config = dict(
    encoder_arch='transformer',
    model='contrastive audio-text model',
    dataset='synthesized solo parts of chorales (CocoChorales)',
    train_examples=39062,
    gain_aug_db=10,
    noise_aug=0.002,
    time_shift_ms=50,
    n_mels=40,
    hop_length=160,
    input='log_mel',
    spec_augment=True,
    win_length=512,
    tokenizer='word',
    vocab_size=56,
    loss='softmax',
    embed_dim=256,
    encoder_norm='rmsnorm',
    encoder_norm_position='sandwich',
    encoder_activation='geglu',
    encoder_mlp_ratio=3,
    encoder_head_dim=16,
    encoder_fused_qkv=True,
    encoder_bias='none',
    encoder_qk_norm=True,
    encoder_parallel_block=False,
    encoder_inner_norm=False,
    encoder_moe='top_k',
    encoder_num_experts=4,
    encoder_moe_every=2,
    encoder_expert_mlp_ratio=2,
    encoder_experts_per_token=2,
    encoder_shared_expert=False,
    encoder_subsampling=2,
    encoder_layers=12,
    encoder_width=320,
    encoder_positions='sincos',
    encoder_pooling='attention',
    text_encoder_causal=True,
    text_encoder_width=256,
    text_encoder_layers=6,
    text_encoder_norm='rmsnorm',
    text_encoder_norm_position='pre',
    text_encoder_activation='swiglu',
    text_encoder_mlp_ratio=2.67,
    text_encoder_head_dim=32,
    text_encoder_fused_qkv=True,
    text_encoder_bias='all',
    text_encoder_qk_norm=True,
    text_encoder_parallel_block=False,
    text_encoder_inner_norm=False,
    text_encoder_positions='rope',
    residual_init='none',
    optimizer='muon',
    muon_scale='match_rms_adamw',
    learning_rate=0.0072,
    momentum=0.9,
    nesterov=True,
    orthogonalizer='newton_schulz_5',
    adamw_lr_other_params=0.001,
    max_grad_norm=1.0,
    gradient_noise=0.1,
    magnitude_pruning=0.3,
    max_steps=3800,
    batch_size=128,
    epochs=12.5,
    lr_schedule='wsd_sqrt',
    decay_fraction=0.4,
    final_lr_fraction=0.05,
    warmup_steps=190,
    weight_decay=0.2,
    adamw_weight_decay_other_params=0.01,
)
Rows from block 3 of the audio encoder of a small contrastive audio-text model, named by matrix and row number. Rows with one number within an expert belong to one neuron, the router's apart. Each number is 128 + 24 x the weight over its row's rms, rounded and kept within 0 to 255. All counts start at 0.
Before each expert's rows are labels from the 100 clips, of 14976, where the router gives the expert most weight on average: "responds to" is what is common among them; "lies over" is the class under the peak. Only what is clearly more common there than usual is listed. The data: synthesized solo parts of chorales (CocoChorales). In brackets: how many of the 100.
# router: router (encoder.blocks.3.mlp.router.weight, 4x320, trained with AdamW), inputs 0-106
# gate: expert gate (encoder.blocks.3.mlp.gate, 4x640x320), inputs 0-106
# up: expert up (encoder.blocks.3.mlp.up, 4x640x320), inputs 0-106
# down: expert down (encoder.blocks.3.mlp.down, 4x320x640, transposed), outputs 0-106

# expert 3
responds to: note F4 (55); clarinet (50); note G#3 (30)
lies over: F4 (49); G#3 (30)
router.3 [135 154  87 153 129 130 166 130 112 155 123  85 106 107 120 102 114 123 165 131  95 141 111 107 127 101 109 158 144 131 153 137 123 116 132 123 148  88  81 129 165 131  74 117 131 128 134 110 101  95 105 125 120 132  94  79 110 130 132 144 103 112 103 108 132  97 137 134 119  89  88  38  94 170 121 153 128 127 145 180 144 158 109 127 127 168  90 126 153 109 122 148 116 159 122 142 133 102 155 143 100 115 130 179 152 147 153]
gate.4 [128 142 110 167 164 128 128 118 128 132 128 121 128 117 159 108 136 102 128 121 121 118 128  78 154  97 138 135 113 136  80 102 104 132 128 128 132 102 128 124 112 143 110  94 119 128 128 128  76 128 136 128 128 128 111  98 128 135 128 128 123 124 117  97  56 165  90 128  81 167 127 146 168 142 104  89 119 128 140 128 146 128 128 141 151  96 133 140 131 139 128 132 128 159 128 125 136 136 128 146 186 128 121 128 144 113 128]
up.4 [113 147 119 184 128 135 170 130 117  95  86 170  93 107 114 128 128 110 119  87 150 128 128 128 183 149 116 128 156 134 128  99 113 140  87  84  93 128 178 128 109 128 136 148 116 185 120 128 128 119 155 111 155 103 120 151 128  84 128 119 128 174 105 137  76 124 135 128 164 125 149  82 128 139 113 128 122  82 128 124 170 146 128 162  92  96 133 105 128 143 110 128 144 128 136 118 102 129 125 128 151 128 123 137 165  88  82]
down.4 [125 128 119 124 155 137 124  52 128 117 137 128 120 131 120 167 130 128 128 108 136 151 128 109 128 128 128  77 153 137 156 151 128 133 128 128 129 128  82 105  88  75 140  90 128 128  93 176 126 145 155 160 128 128 116  98 159 111 128 176 156 102 144  96  99 162 122 116 128 168 128  69 114 121 141 128 128 128  94 154 128 137 128 128 175 133 128 128 128 128 128 177 122 137 142 145 129  81 114 112 162 147  92 128 128 100 128]
gate.5 [128 128 127 105 119  94 128  99 186 156  91 143 139 128 128 107  89 173 118 119 106 128 119 109 168 150 134 128 177 142 140 120 134 110 109 121 128 159 127 154 128 162 128 128 104 113 115 128 122 167 128 172 120 128 112 128 128 128 128 169 128 128 165 123 159  95 199 103 128 128 145 177 127  84 124  97 109 128 128  92 126  98 101 155 128 102 117 155 156 128 153 128 149 128 103 124 128 101 109  78 106 128  54 112  82 128 153]
up.5 [122  97 146 129 128 140 199 128 180 111 128 130 129  81 203 128 125 103 106 136 120 136 201  87 154 128 128 128 167 128 128 128  90 128 128 149 128 128 147  98 128 128 128 128 149 127 168 165 127  91 134 118 136 128 107 127 132 128 128 146 128 151 128 116 128 187 108 122 128 145 139 162 155 163 128 128 128 128  71 128  99 128 149 158 132 113 200 138 102 103 143 128  61 144 139 128 128 163 148 108 143 123 125 119  87 115 177]
down.5 [157 128 116 128 147 160 128 130 157 128 128 157 132 138 128 128 130 102 128 124 104  86 128 182 111 145 105 111 128 135 128  90 106 182 116 124  85  93 128 103 128  75 144 106  99 133 142 130 100 168  71 107 128 169 133  89 128 128 128 172 139 130 128 128  92 128 168 141 104 113 128 128 128 122 129 128 128 128 143 147 128  76 128 120 100 116 128 179 116 161 128 128 155  86 128 108 156 128  85  85 128 199 135 128 110 109 133]
gate.6 [ 68 128 128 148 161  93 128 139 152  94 128 155 141  94 128 128 108 128 128 128 128 128 109 109 170 175 115 128 128 100 128 131 112 128 121 147 128 141 128 128 154 111 157 144  75 128  98 128 105 128 194 101 128 151  86 123 128 128 128 128 128 102  98  80 141 128  72 145 119 128 128 110 180 167 150 128 131 164 145 133 128 171 128  55 148 143 147 128 128  81 128 147 152 167 103 106 128 133 128 112  99 177 117 120 110 124 127]
up.6 [ 97 142 160 106 101 156  83 128 114 119 147 116 147 128 103  74 128 104 128 128 115  93 101 115 144 128  96 128 128 130 128 151 128 128 108 128  91  94 151 128 128 106 106  89 155 107 223 142 123 128 143 128 128 142 101 147 128 128 216 136 148 171  96  96 128 128 128 112 176  92 122 128 107 171 176 189 128 128  87 124 128 117 128 125 166 128 100 134 142 128 101 113 148 119 140  91 226  88 157 124 125 114 110  97 128 128 128]
down.6 [128 128 132 141 128 128 123 228 157 128 128 128 126 118 142 128  96 128 128 136 169 128 120 128 183 128 146  96  73 124 147 167 142 128  96 122 128  69 132 112 156 128 139 128 128 128 148 128 154 108 148  87 141 118  94 122 181 104 153 132 151 111 161 109 116 114 128  87 157 115 110  97 143 135 127 128 128 143 128 128 128 128 142 128 128 112 127 119 128 138  99 128 123 118 128 128 128 151 128 128 117 159 128 128 128  65 115]
gate.7 [134 128 138 119  92 185 146  97 135 128 128  97  87 137 128 138 106  60 108 147 154 147 126 113 135 128 128 134 128 142 125 128 128 145 133 117 100 128 128 116 119 151 161 121 108 154 128 128 146 149 115  74 172 114 128 128  94 144 123 113  94  72 128 147 146 175 128 128 192 156 130 128 148 131 115 128 128 105  86 140 128 132 147 114 144 157 128 128 113 128 151 112 128 109 128 105 137 117 152 163 111 118 123 128 128 126 128]
up.7 [171 188 127 108 160 131 150 128 127 139 128 154 128 107 157 113 142  82 128  94 113 137  48 128 127 128 126 108  76 128 114 128 128 131 128 143 128 128 133  93 166 114 112  85 122 128 128 128 127 128 128 119 122 131 128 128 128  99 128 114 130  92 133 156 128 146 121  99 128 128 128 110 128  79 120 128 129  92  89 128  98 144 111 162 158 128  99 133  54 128  94 128 121 128 157 128 152 153  80  85 105 128 128 164 163 128 116]
down.7 [128 128 128  86 168 127 151 113 162 171 145 163 154 195 128 131 128  82 128 128 145 146 128 128 127 128 165 126 128 112 104 128 114 156 128 171 128 108 128 155 128 144 166 128 128 136  84 132 128 113 106  86 128 136 128 122 173 127  95  97 120 128 114 139 128 128 128 175 175 157 127 128 136 128 108  89 128 141 145 106 144 128 128 109 128 128 128 176 120 126 128 128 145  91  90 128 128 158 138 165 100 110 163 128 159 121 130]

# expert 0
responds to: note D#4 (53); trombone (28)
lies over: D#4 (47); D4 (25)
router.0 [117 147 127 115 140  68 119 118 116 125 165 116 137 153 136 124 127 156  95 149 146 119 132 129  85 132 105 116  95 124 164 126 167 118 129 106 139 115 152 148 146 138 142 113 124 125 147 150 121 142 128 127 171 128 133 130 170 155 126 139 123 123 163 117 131 129  64 150 124  64  94 180  81 111 115 155 109 103 131  79 146 120 150 100 141 134 165  95 112 104 140  85  85 133 152 138 122 114 121 108 100 105 132  96 131 150 102]
gate.4 [128 155 111 195 157 130 128 100 120 107 128 128 137  86 105 121 128 136 108 120 143 128  96 128 113  97 140 134  93 165 132 128 136 127 118 120 135 128  87 138 129 148 191 117 120 155 128 128 100 126 128 128  90 145 128 128 139 128 128 100  95 128 128 136  94 128  89 128 128  88  85  91 141 120 141 128 128 134 149 122 143 137 128  70 159 128 136 114 102 113 129 107 157  87 128 118 128  98  91 128 128 160 128 128 128 128 128]
up.4 [125 129 153 133 152 138 128 104  83 137 172 128 129 154 128 128 128 128 181 128 161 132 113 118 152 124 164 128 109 143 154 128 101 113 117 128 149 159  94 125 107 144 104 161 128 175 121 128 128 135 128 128 119 119 128 112 120 150 128  94  95 128 128 200 128 128 108 110 111 128 101  82 128 155 128 128 127 128 107 140 118 128 139  47 128 150 134 128 140 128 115 126 142 115 125 146 138 128 139 128 142 135 128 128 119 127 113]
down.4 [128 158 183 145 128 128 144  88 108 128 128 146 167 106 128 112 135 157 128 147 128 128 128 130 107 128 149 162 115 128 128 141 128 135 128 111 161 117 162 169 152  94 124 128 128 113 116 147 102 141 165  85 128 128 144  80 128 131 163 128 128 152 138 151 128 128  88 150 200  86  90 114 102 128 138 170 121  92 128 128 168 128 128 128  91 128 108 128 104 128 126 134 143 124 128 141 135 128 128 166 128 159 142 128 128 135 120]
gate.5 [154  92 138 128 110 139 128 137 128 105  97  71 134 120 108  82 128 121 123 110 128 128 127 157  87 162 138 128 103 128 128 128 128 106 141 128 128 144 147 192 133  91 128 172 143 109 123  95 126 128 135 128  81 132 163 101 128  63 128 142 145 128 129 160 117 128  98 113 113 128 128 130 142 111  99 142 185  72 128  99 150 105 137 138 128  91 128 124 116 128  77 111 109 109 128 122 128 132 158 132 118 138 128 173 129 143 140]
up.5 [188 120 128 128 124 104  94 128 103 128 170 137 128 158 146 145 128 128 128 128 128  87 119 107 198 166 143 101 104 128 128 120 192 178 128 132 145 188  99 130 161 169 128  94 126 128 124 103 128 134 105 128 128 137 135 143 125 168 111 128 128 127  62 116 128 128 107 122 123 133 128 128 122  85 150 159 128 128 122 131  88 128 129 128 150 128 128 142 123 145 128 128 172 128 107 103 128 181 128  67 101 128 128 150 128 118 127]
down.5 [146 138  88  97 156 128 104 115 151 128 127 143 114 154 133 128 138 128 117 101 118 126 128 119 129  74 157 117 128 110  71 145  83 161  82 105 124 123 139 128 113 132 142  89 124 128 128 128 136 121 128 128  81 114 124  71 147 165 109 161 219 134  55 128 140 128 128 144 176 163 153 128 128 167 163 125 115 128  94 128  75 128 128 128 128 128 144 107 176 120 169 198 138 128 144 115 168 171 120 115 128 128 128 131 128 128 129]
gate.6 [ 94 128 173 130 111 128 115  95 204 128  97 128 108 128 139 106 120 128 128 132 105 114 128 121 128 128 128 141 115 113  97  93 136 105 104 125  61  93 128 130 113 124 162 149 145 128 128 169 150 155 128 158 128 128 113 128 105 128 121 128  85 128  83 127 128 128 128  84 100 135 128 138 102 128 101 134 109 132 157 129 128 128 128 134 170 181 122 128 140 105 160 100  74 182 128  58 200 121 166  92 173 137 155 124  84 157 116]
up.6 [134 112 148 122 118 136 127 131 128 119 109 128 128 128 121 135 128 128 128 124 117  99  96 173 162 170 126 124  75 109 147 140 109 178 105 128 167 128 128 128 125 130 102 177  83 114  34 145  94 109 143  92 126  92 155 110 115 143 128 128 128 128 156 117  64 124 128 112 113 136 155 121 160 171 121 128 128 148 119 128 110 182 128 128 128 134 190 142 160 128  76 119 125 128 120  78 128  86 128 119 128 152  74 171 173 128 109]
down.6 [102 119 122 114 128 189 104 108 124 128 164 128 128 113 141 128 128 138 128 101  87 174 152 128 128 170 128  94 128 128  98 128 128 134 162 121 128 128 100 108 124 156 128 148 113 123 128 128 120 168 162 150 128 115 141 104 147 128 183 124 125 127  69 109 121  78 138 116 128 119 147 179 100 181 109 128 128 140  97 150 128 101 108 124 130 117 151  88 139 133 113 103 128 128 102 117 128 128 128 128  95 104 128 128 166 172 131]
gate.7 [153 183 128 128 106 124 163 109 128  91 162 130 128  94 128  83 128 120 150 171 128 128 139 128 109 168 100 124 128 128 128 128 128 131 177 158 133 141 136 142 128  96 128 144 213 128 139 139 106 128  61 144 101 128 128 103 148 122 128 102 128 119 156 136 140 128 103  80 128 143 128  92 128 160  88 133 162 158 128  75 127 128 187  90 136 150 128 128 128 155 112 105 122 128 128 128 112 102 105 128 128 125 159 126 110 119 128]
up.7 [126 128 128 128 145  84  98 121 155 128 156 214 117 133 128 128 133 114 123 121 128 119 128 149 128 128 128 114 128 171 102 116 171 164 138 128 182 128 136 112 115  66 128 117 128 143 145 149 123 176 149  84 179 128 140 107 119  89 146 134  95 128 128  68 128 128 128 127  96 128  98 181 128 111 151  78 127 115 128 128  70  92 128 109 128 144 148 128 101  93 128 101  85 128 137 128 128 128 128  84 128 128 128 110 128 133 128]
down.7 [128 120 124 126 162 128 128 128 128 139 128 128 131 136 128 128 128 128 200 147 121 105 101 128 128 101 134 143 117 125 147 113 128 151 125 140  71 122 151 128 128 121 151 128  97 130  88 128  94 128 128 128 100  58 114 149 128 116 100 125 120 128  91 111  94 128  92 157 126  71 128 141 139 128 148 144 128 128 132 128 124 128 128 128 167  94 101 142 185 152 128 128 128 178 128 128 138 119 135  99 157 132 149 128 129 135 173]

# expert 1
responds to: oboe (70); note A4 (57); note B4 (26)
lies over: A4 (57)
router.1 [122 123 143 124 124 157 127 120 134 139  99 166 141 149 111 134  94 123 110 113 126  87 167 132 117 150 170 134 147 158 136 130 145 109 118 155 127 181 177 129 136 119 146 174 129 133 114 163 168 143 153 143  92 124 189 177 117 114  99 128 145 154 147 187 153 158 166  98 128 144 132 138 155 153 157 147 144 116 119 155 146 112 146 115 124  88 108 125 145 172  85 101 114  96  88 142 122 115 153 137 175 137 100 110 112 141 112]
gate.4 [178 107  80 128 156 131 101 136 140  77 128 137 128 128 157  66 128 128 116 128 128 162  88 108 106 128 148 128 141 128 130 106 172 128 128 128 167 128 128 150 138 128  96 142 126 101 118 140 130 122 120 128 128 125 128 197 113 128 128 132 169 105 128 166 114  83  87 128 179 128 177 150 177 153 128 128 128 110  80 123 128 128 206 128 128 138  98 168 110 151 128  90 124 128 128 146 128 148 128 149  77 176 128 165 145 122 194]
up.4 [128  78 143 128 164 128 149 128 147 115 128 128 150 147 130 124 123 102 128 128 131 138 136 128 145  97 139  57 158 116 128 128 152  73 119 128 161 133 129 159 140 128 104 121 128 175 143 142 108 119 130 128 181 128 140 115 128  80  64 142 114 142  96 128 116 145 128 128 129 174 140 176 128 128 149 128 125 128 158 174 128 101 157 156 133 111 127 190 107 167 120 128 108 130  88 125 128 128 128 105 171  93  81 164 102 142 128]
down.4 [131 159 123 110 132 128 128 108 115 133 175 148 156 112 122 115 120  77 159 139 158 110 146 130  79 128 128 128 128 168 133 150 128 123 114 128 126 128 143  93 128  94 128 146  85 141 128 177 119 165  88 169 134 109 128 143 120 101 121 156  90 101 152 151 130 128 104 143 163 102 128  98 128 172 128  90 140 128 129 109 120  34 128 137 101 119 128 128 185 128 160 133 128 128  80 113 125 128 154  83 128 128 139 109 160 160 114]
gate.5 [120  93 145 151  97 105 128 155 137 128 128  89 157 128 128 128 113 150  89  74 155 129 131 128 112 113 120 142 128 100 140 128 132 134 112  71 128  97 128 142 102 128 128 123 120 128 123 154 127 134 145 128 128 128 112 109 128 128 122 128 141 178 104 128  99 111 132 149 128  89 116 133 162 102 128 118 128 123  89 122 127 163 118 133 128 120 163  89 173 133 172 130 157 104 128 128 128 137 128 125 163 157 126 101 128 128 135]
up.5 [128 116 151 128 128  75 128 128 128 179 135  76 128 128 128  86 128 128  74 128 108 116 128 174 139 141 128 128 128  92 128 148  87 128 135 137 111  86 142 130 156 176 127 190 142 182 128 149 146 150 114  94 128 128 128 128 128 107 128 128 148 128 143 153 128 128 111 128 161 128 116 128 128 128 162  88 128 128  63 154 153 140 110 118  88 135 126 128 141 131 162  88 128 128 177 170 128 133 134  74 118 125 128 128 128 164 128]
down.5 [128 128 128 110 134 136 128 107 123 128 128 185 128 128 115 151  68 167  79 165 148 128 131  50 143 107 128 148 151 128 105 128 157 129 115 128 135 146 155 182 106 118 189 128 128 159 136 106 105 144 128  71 149 128 160 125 166 150 128 122 128 128 128 128 100 129 138 128 134 128 120 117 128 128 128 171 131 128 209 128 181 136 144 100 157 110 128 106  69  89 128 129 123 173  92 112 134 108 148 118  93 128 128 128 191  84 174]
gate.6 [123 107  66 157 128 144 128 146 128 128 128 121 107 112 128 133 144 105 128 186 128  83 170 149 128 158 128 139 101 162 128 156  87  95 128  89 125  72 121 142 128 123 151 107 115 107 128 114 128 166  91 177 127 128 132 139 128 133 154 128 141 119  92 125 140 148 128 128 115 116 173 118 128 128 124 128 128 145 124 128 155 102 111 128  94 152 161 144 121 173 112  75 128 166 110 197 121 118  78 128 128 194 115 128 128 128 175]
up.6 [177 141 128 163 128 128 128 128 134 128 110  93 123 128 158 173 128 174 151 128 114 125 119 102 128  63 128 146 128 116 161 128  81 128 128 149  89 128 128 146 112 170 122 187 177 146 128 128 141 128  88 128 168 128 128 121 128 128 219  94 129  97 145  89 135 128 185 149 133 128 150 109 105  95 128 128 109 106  90 111  94 131 112 128 128 107 128 102 128 149 111 106 175  88 128 130 128 128 118  84 128 181  70 137 127 150 125]
down.6 [128 138  46 128 128  89  68 128 128 148 128 137 128 128 170 158 128 128 127 128  86 149 128 130 152 133 108 140 128 144 125 128 147 103 128 108 128 115 145 138  76 128 131 128 179 128 124 128 128 132 104 114 128 128 122 109 124 142 122 137 135  71  94 128 128 128 139 134 150 128 128 128 128 109 106  79  75 154 128 141 114 156  65 128 121 128  86 135 128 144  96 153 116  96  79 124 128 158 128 143 146 113 110 157 111 145 146]
gate.7 [110 159 128 158 106 218 144  92 127 128 144 132 110 153 134 128 133 133 128 128 156  83 109 139 103 118 139  96 115 127 128 174 163  98  87  85 156 114 107 140 128 128 166 128 123  84 129  83 128 162 168 112  80 163  98  97 146 168 113 112  96 128 158 160 152 128 143 150 128 113 128 177 134 120 128 107 117 100 149 128 128 128 121 141 128 120 166 128 128 128 148 142 128 128 165 217 128 128 117 128 134 128 118 128 128 132 128]
up.7 [ 94 128  91  67 162 175 128  67 117 128 113 138 123 151 166 134  88 137 151 143 133 128 122 134 102 136 159  90 128 104 128 128 128 169 136 108 107  85 156 125 128 128  90 154 161 161 101 128 104 104  95 136 153 128 128 133 128 142 128 128 133 134 160 145 128 128 128 160 129 146 122 103 112 106 128 144 128 121 116 142 128 128 128 133  76 103 128  67 128 128 128 128  89 128 125  67  78 167 160 160  87 149 128 132 128 132 128]
down.7 [128 118 129 116 128 138  63 113 128 178 144  88 128 159 128 135 132 128 128 128 128 152 127 121 107 151 115 146 132 182  80 137 119 128 128 129 127 101 107 158 128 128 130 115 157 135 128 128  77 128 145 128 128 128 128 122 117 122 159 139 128 110 148 163 128 128 128 183 128 102 128 128 128 128 128 143 128 123  84 128 128 108 193 144 126 174 112 128 128 104 198 128 128 166 128 164 125 128 128 101 133 142 150 131  96 128 149]

# expert 2
responds to: violin (57); note F#5 (46); note C#5 (43)
lies over: silence (57)
router.2 [126 116 149 116 139 144 101 141 154  83 123 149 134 114 131 120 151 109 110  99 163 151  88 122 128 138 103 128 148 105  90 142 112 159 115 143 133 130 122 121  67 111 129 112 100 117 128 101 131 130 121  98 137 115 101 135 137 123 136  76 145 164 121 119 100 150 137 136 124 190 169 149 152  87 125  62 120 160  93 132 108 163 120 145 150 114 139 148  87 131 162 161 154 124 159 110 147 159 125 130 140 161 148 121 133  95 170]
gate.4 [158 128  89 128 128 128 128 128 154 128 128 159 155  74 116 127 115 126 130 112 102 143 128 128 128 128 128 101  64 142 128 116  97  79  97 136 128 160 128 128 152 154 113  96 111 161 119 162 105 118 112 105 128 114 111 123 120 125 128 150 128  95 128 145 128 128 128 104 128 138 128 142 128 144 128 133 162 106 128 128 100  78 128 143 128 110  98 114 119 143 112  89  93 128 141 149 172 166 152 128 128 114 136 150 135 141 128]
up.4 [128 106  97 128 111 177 128 176 138 128  85 145 128  81 101 133 140 134 166 128 128 106 154 171 128 128 153 128 128 128 128 165 128 186 179 159 128 169 128 180 116 128 144 136 165 118 128 120  81  95 128 154 116 184 128  77 140 128 139 139 114 128 128 157 128 128 174 143 139 158 115 146 128 142  98 134 128 143 185 165 127 128 128 128 128  91 127 128 139 102 131 113 138 142 128 166 128 128 123 124 152 140  76 119 206 128 117]
down.4 [132  96 107 128 128 135 128 128 128 128 130 128 128  81 128 111 118 131 134 139 128 128 200 116  98  99  87 101 108 128 128 128 128 128 115 142 128 153 128 107 186 128 132 112 135 128 137 183 150 130 117 101 107 128 167 136  98 128 106  91 133 124 118 138 128 101 139  91 128  77 124 128 124  57 120 128 131 115 128 123 128 160 113 128  90 114 128 128 131 140 147 121  86 128 128 144 128 140  76  24 148 155 152 121 145 129 122]
gate.5 [115 124 128 134 119 128 142 158 153 125  59 110  77 101 128 118 152 128 140 128 128 119 128 103 128 137 117 115 155 128 128 152  36 128 124 147  94 130  68 128 107  72 122 148 128 144 147 128 111 141  79 172 101  85 128 128 150 105 157 150 128 128 121 128  64 171 126 165 128 102 175 162 128 128 128 128 112 154 109 119 108 138 128  68 115 177 123 128 113 113 128 119 128 128  81 119 123 175 121 155 132 142 153  99 128 144  87]
up.5 [144 128 128 130 128 137 109  69 128  97 128 100 128 155 128 145 148 128 128  95 128 128 128 139 128 151 146 136 115 130 128 128 175 128 115  98 128 163  74 123 128 100  76 115 127 101 146  89 114 128 142 105 214 108 128 102 158 135 128  76 128 110 113 166 168 107 147  84 120 147 167 108 157 179 128  97 128 128 129 113 138 155 100 127 128 128 133 106 128 101  82 122 128  91 128 101  78  86 133 128 118 128 111 110 103 133  86]
down.5 [128 129 116 119  93 170 135 112 128 128 122  80  47 179 129 121 148 130  61 128 108 157 128 176 120 128 129 146 170 162 116 128 159 145 128 139 152 133 128 128 167 175  73 108 165  57 121 130 104 128 134 136 128 128 113 119 177 171  89 116 106  84 128 128  86 165 128 128 169  89 128 138 144 128 128 128 168 140 128 147 128 141 128 178 106 128 105 160 128 165 111 128  66 128 120 128 128 128 106 128 135 141 103 128 135 121 146]
gate.6 [136 142 136 128 114 102 128 100 128 119 121 128 128 128 163 128 139 128 168 118 102  49 141 164  75 126 128 177 122 121 120 128 152 106 144 128  96 130 126 117 152 162 188 117 101 117  84 165 129 137 131 103 139 128  35  91 150 106 178 166  68 149 137 113 128 128 120 148 128 131  82  89 124 128  64 128 112 131 126 190  90 138 200 128 116  83 126 128 128 131 140 203 161 127 119 128 128 169 128 146 128 144 118 145  95 144 128]
up.6 [103  82 135 176 128 128 121 134 148 128 128 140 128 150 128 127 128 140 136 116 128 153 150 128 128 134  87 134 132 128 128 150 128 162  93 128 128 140 120 128 169 128 121 172 133 138 147 128 121 128  86 128 155  86 128 173 136 128 121 128 101 163 103 128  97 171 146 142 128 144 106 114  73 128 128 128 122 114 118  90 122 132 128 128  71 179 128 139 128 141 122 128 128 146 154 128  97 144 140 121 131 128 175 106 163 128 128]
down.6 [115 162  77 143 102 125 102 116  94 159 128 158 128 120 128 128 128 172 100 136 159 172 130 113 127 182 128 134 128 122 158  81  91 102 119 154 109 128 111 162  77 115 128 106 128 128 133 128 130 117 128 128 155 132 127 109 132 167 140 128 140 170 128 128 109 149 172 166 153 117  85 152  68 135 115 155 128 108 128 107 164 146 110 132 128  84 146 128 183 206 166  82 158 139 156 165 164 128  89 128 140 128 112 134 108 128 128]
gate.7 [128 128 128 107 120 128 166 123 144 128 128 119 170 129 128  90 128 107 126 217 115  90 101 128 128 132 128 128 159 124 128 128 128 124 114  97 128 149 138 128 109 128  90  79 158 127 142 169 116 128 128 128 114 138  96 101  99 183 120 123 128 128 128 122 128 128 125 141 128 128 128 137 155 130 190  90 128 128 122 128 128 128 128 144  91 144 143 111 160 124 128  92 155 157 174 120 131 128 128  81  87 105 128 155 159 128 173]
up.7 [154 154 128 147 128 128  73 138 134 128 125 128 101 166 128 128 128 138 128 129 158 132 100 116 154 114 103 133 128 134 128 128 129  92 104 128 128 167  84 128 167  68 128 138  76 110 184  55 154  83 141 159 179 147 153 128  97 128 128 127 128 171  60 125 145 125 137 128 128 112 147 105 134 107 123 146 183 136 128 251 128 140  96 128  84 115 111 122 205 118 106 138 135 128 114 128 188 128  99 108 161 128 132 111  85  95 128]
down.7 [151 128  90 165 128 174 128 172 128 128 123 128 173  97  97 137 119  91 123 184 166  80 116 124 160 159  96  87  76 128 114 138 131 150 128  68 108 128 121 187 159 128 128  96 160 137 128  76 109 128  72 142 109  85 148 128 128 161 128 128 128 105 128 128  81 128 129 176 133 128 128 128 128 128 128 121 128  91 128 138 128 145 113 116 156 153  91 153 156 173 122 132 140 162 110 128 128 134 110 128  73 128 132 158 121 145 157]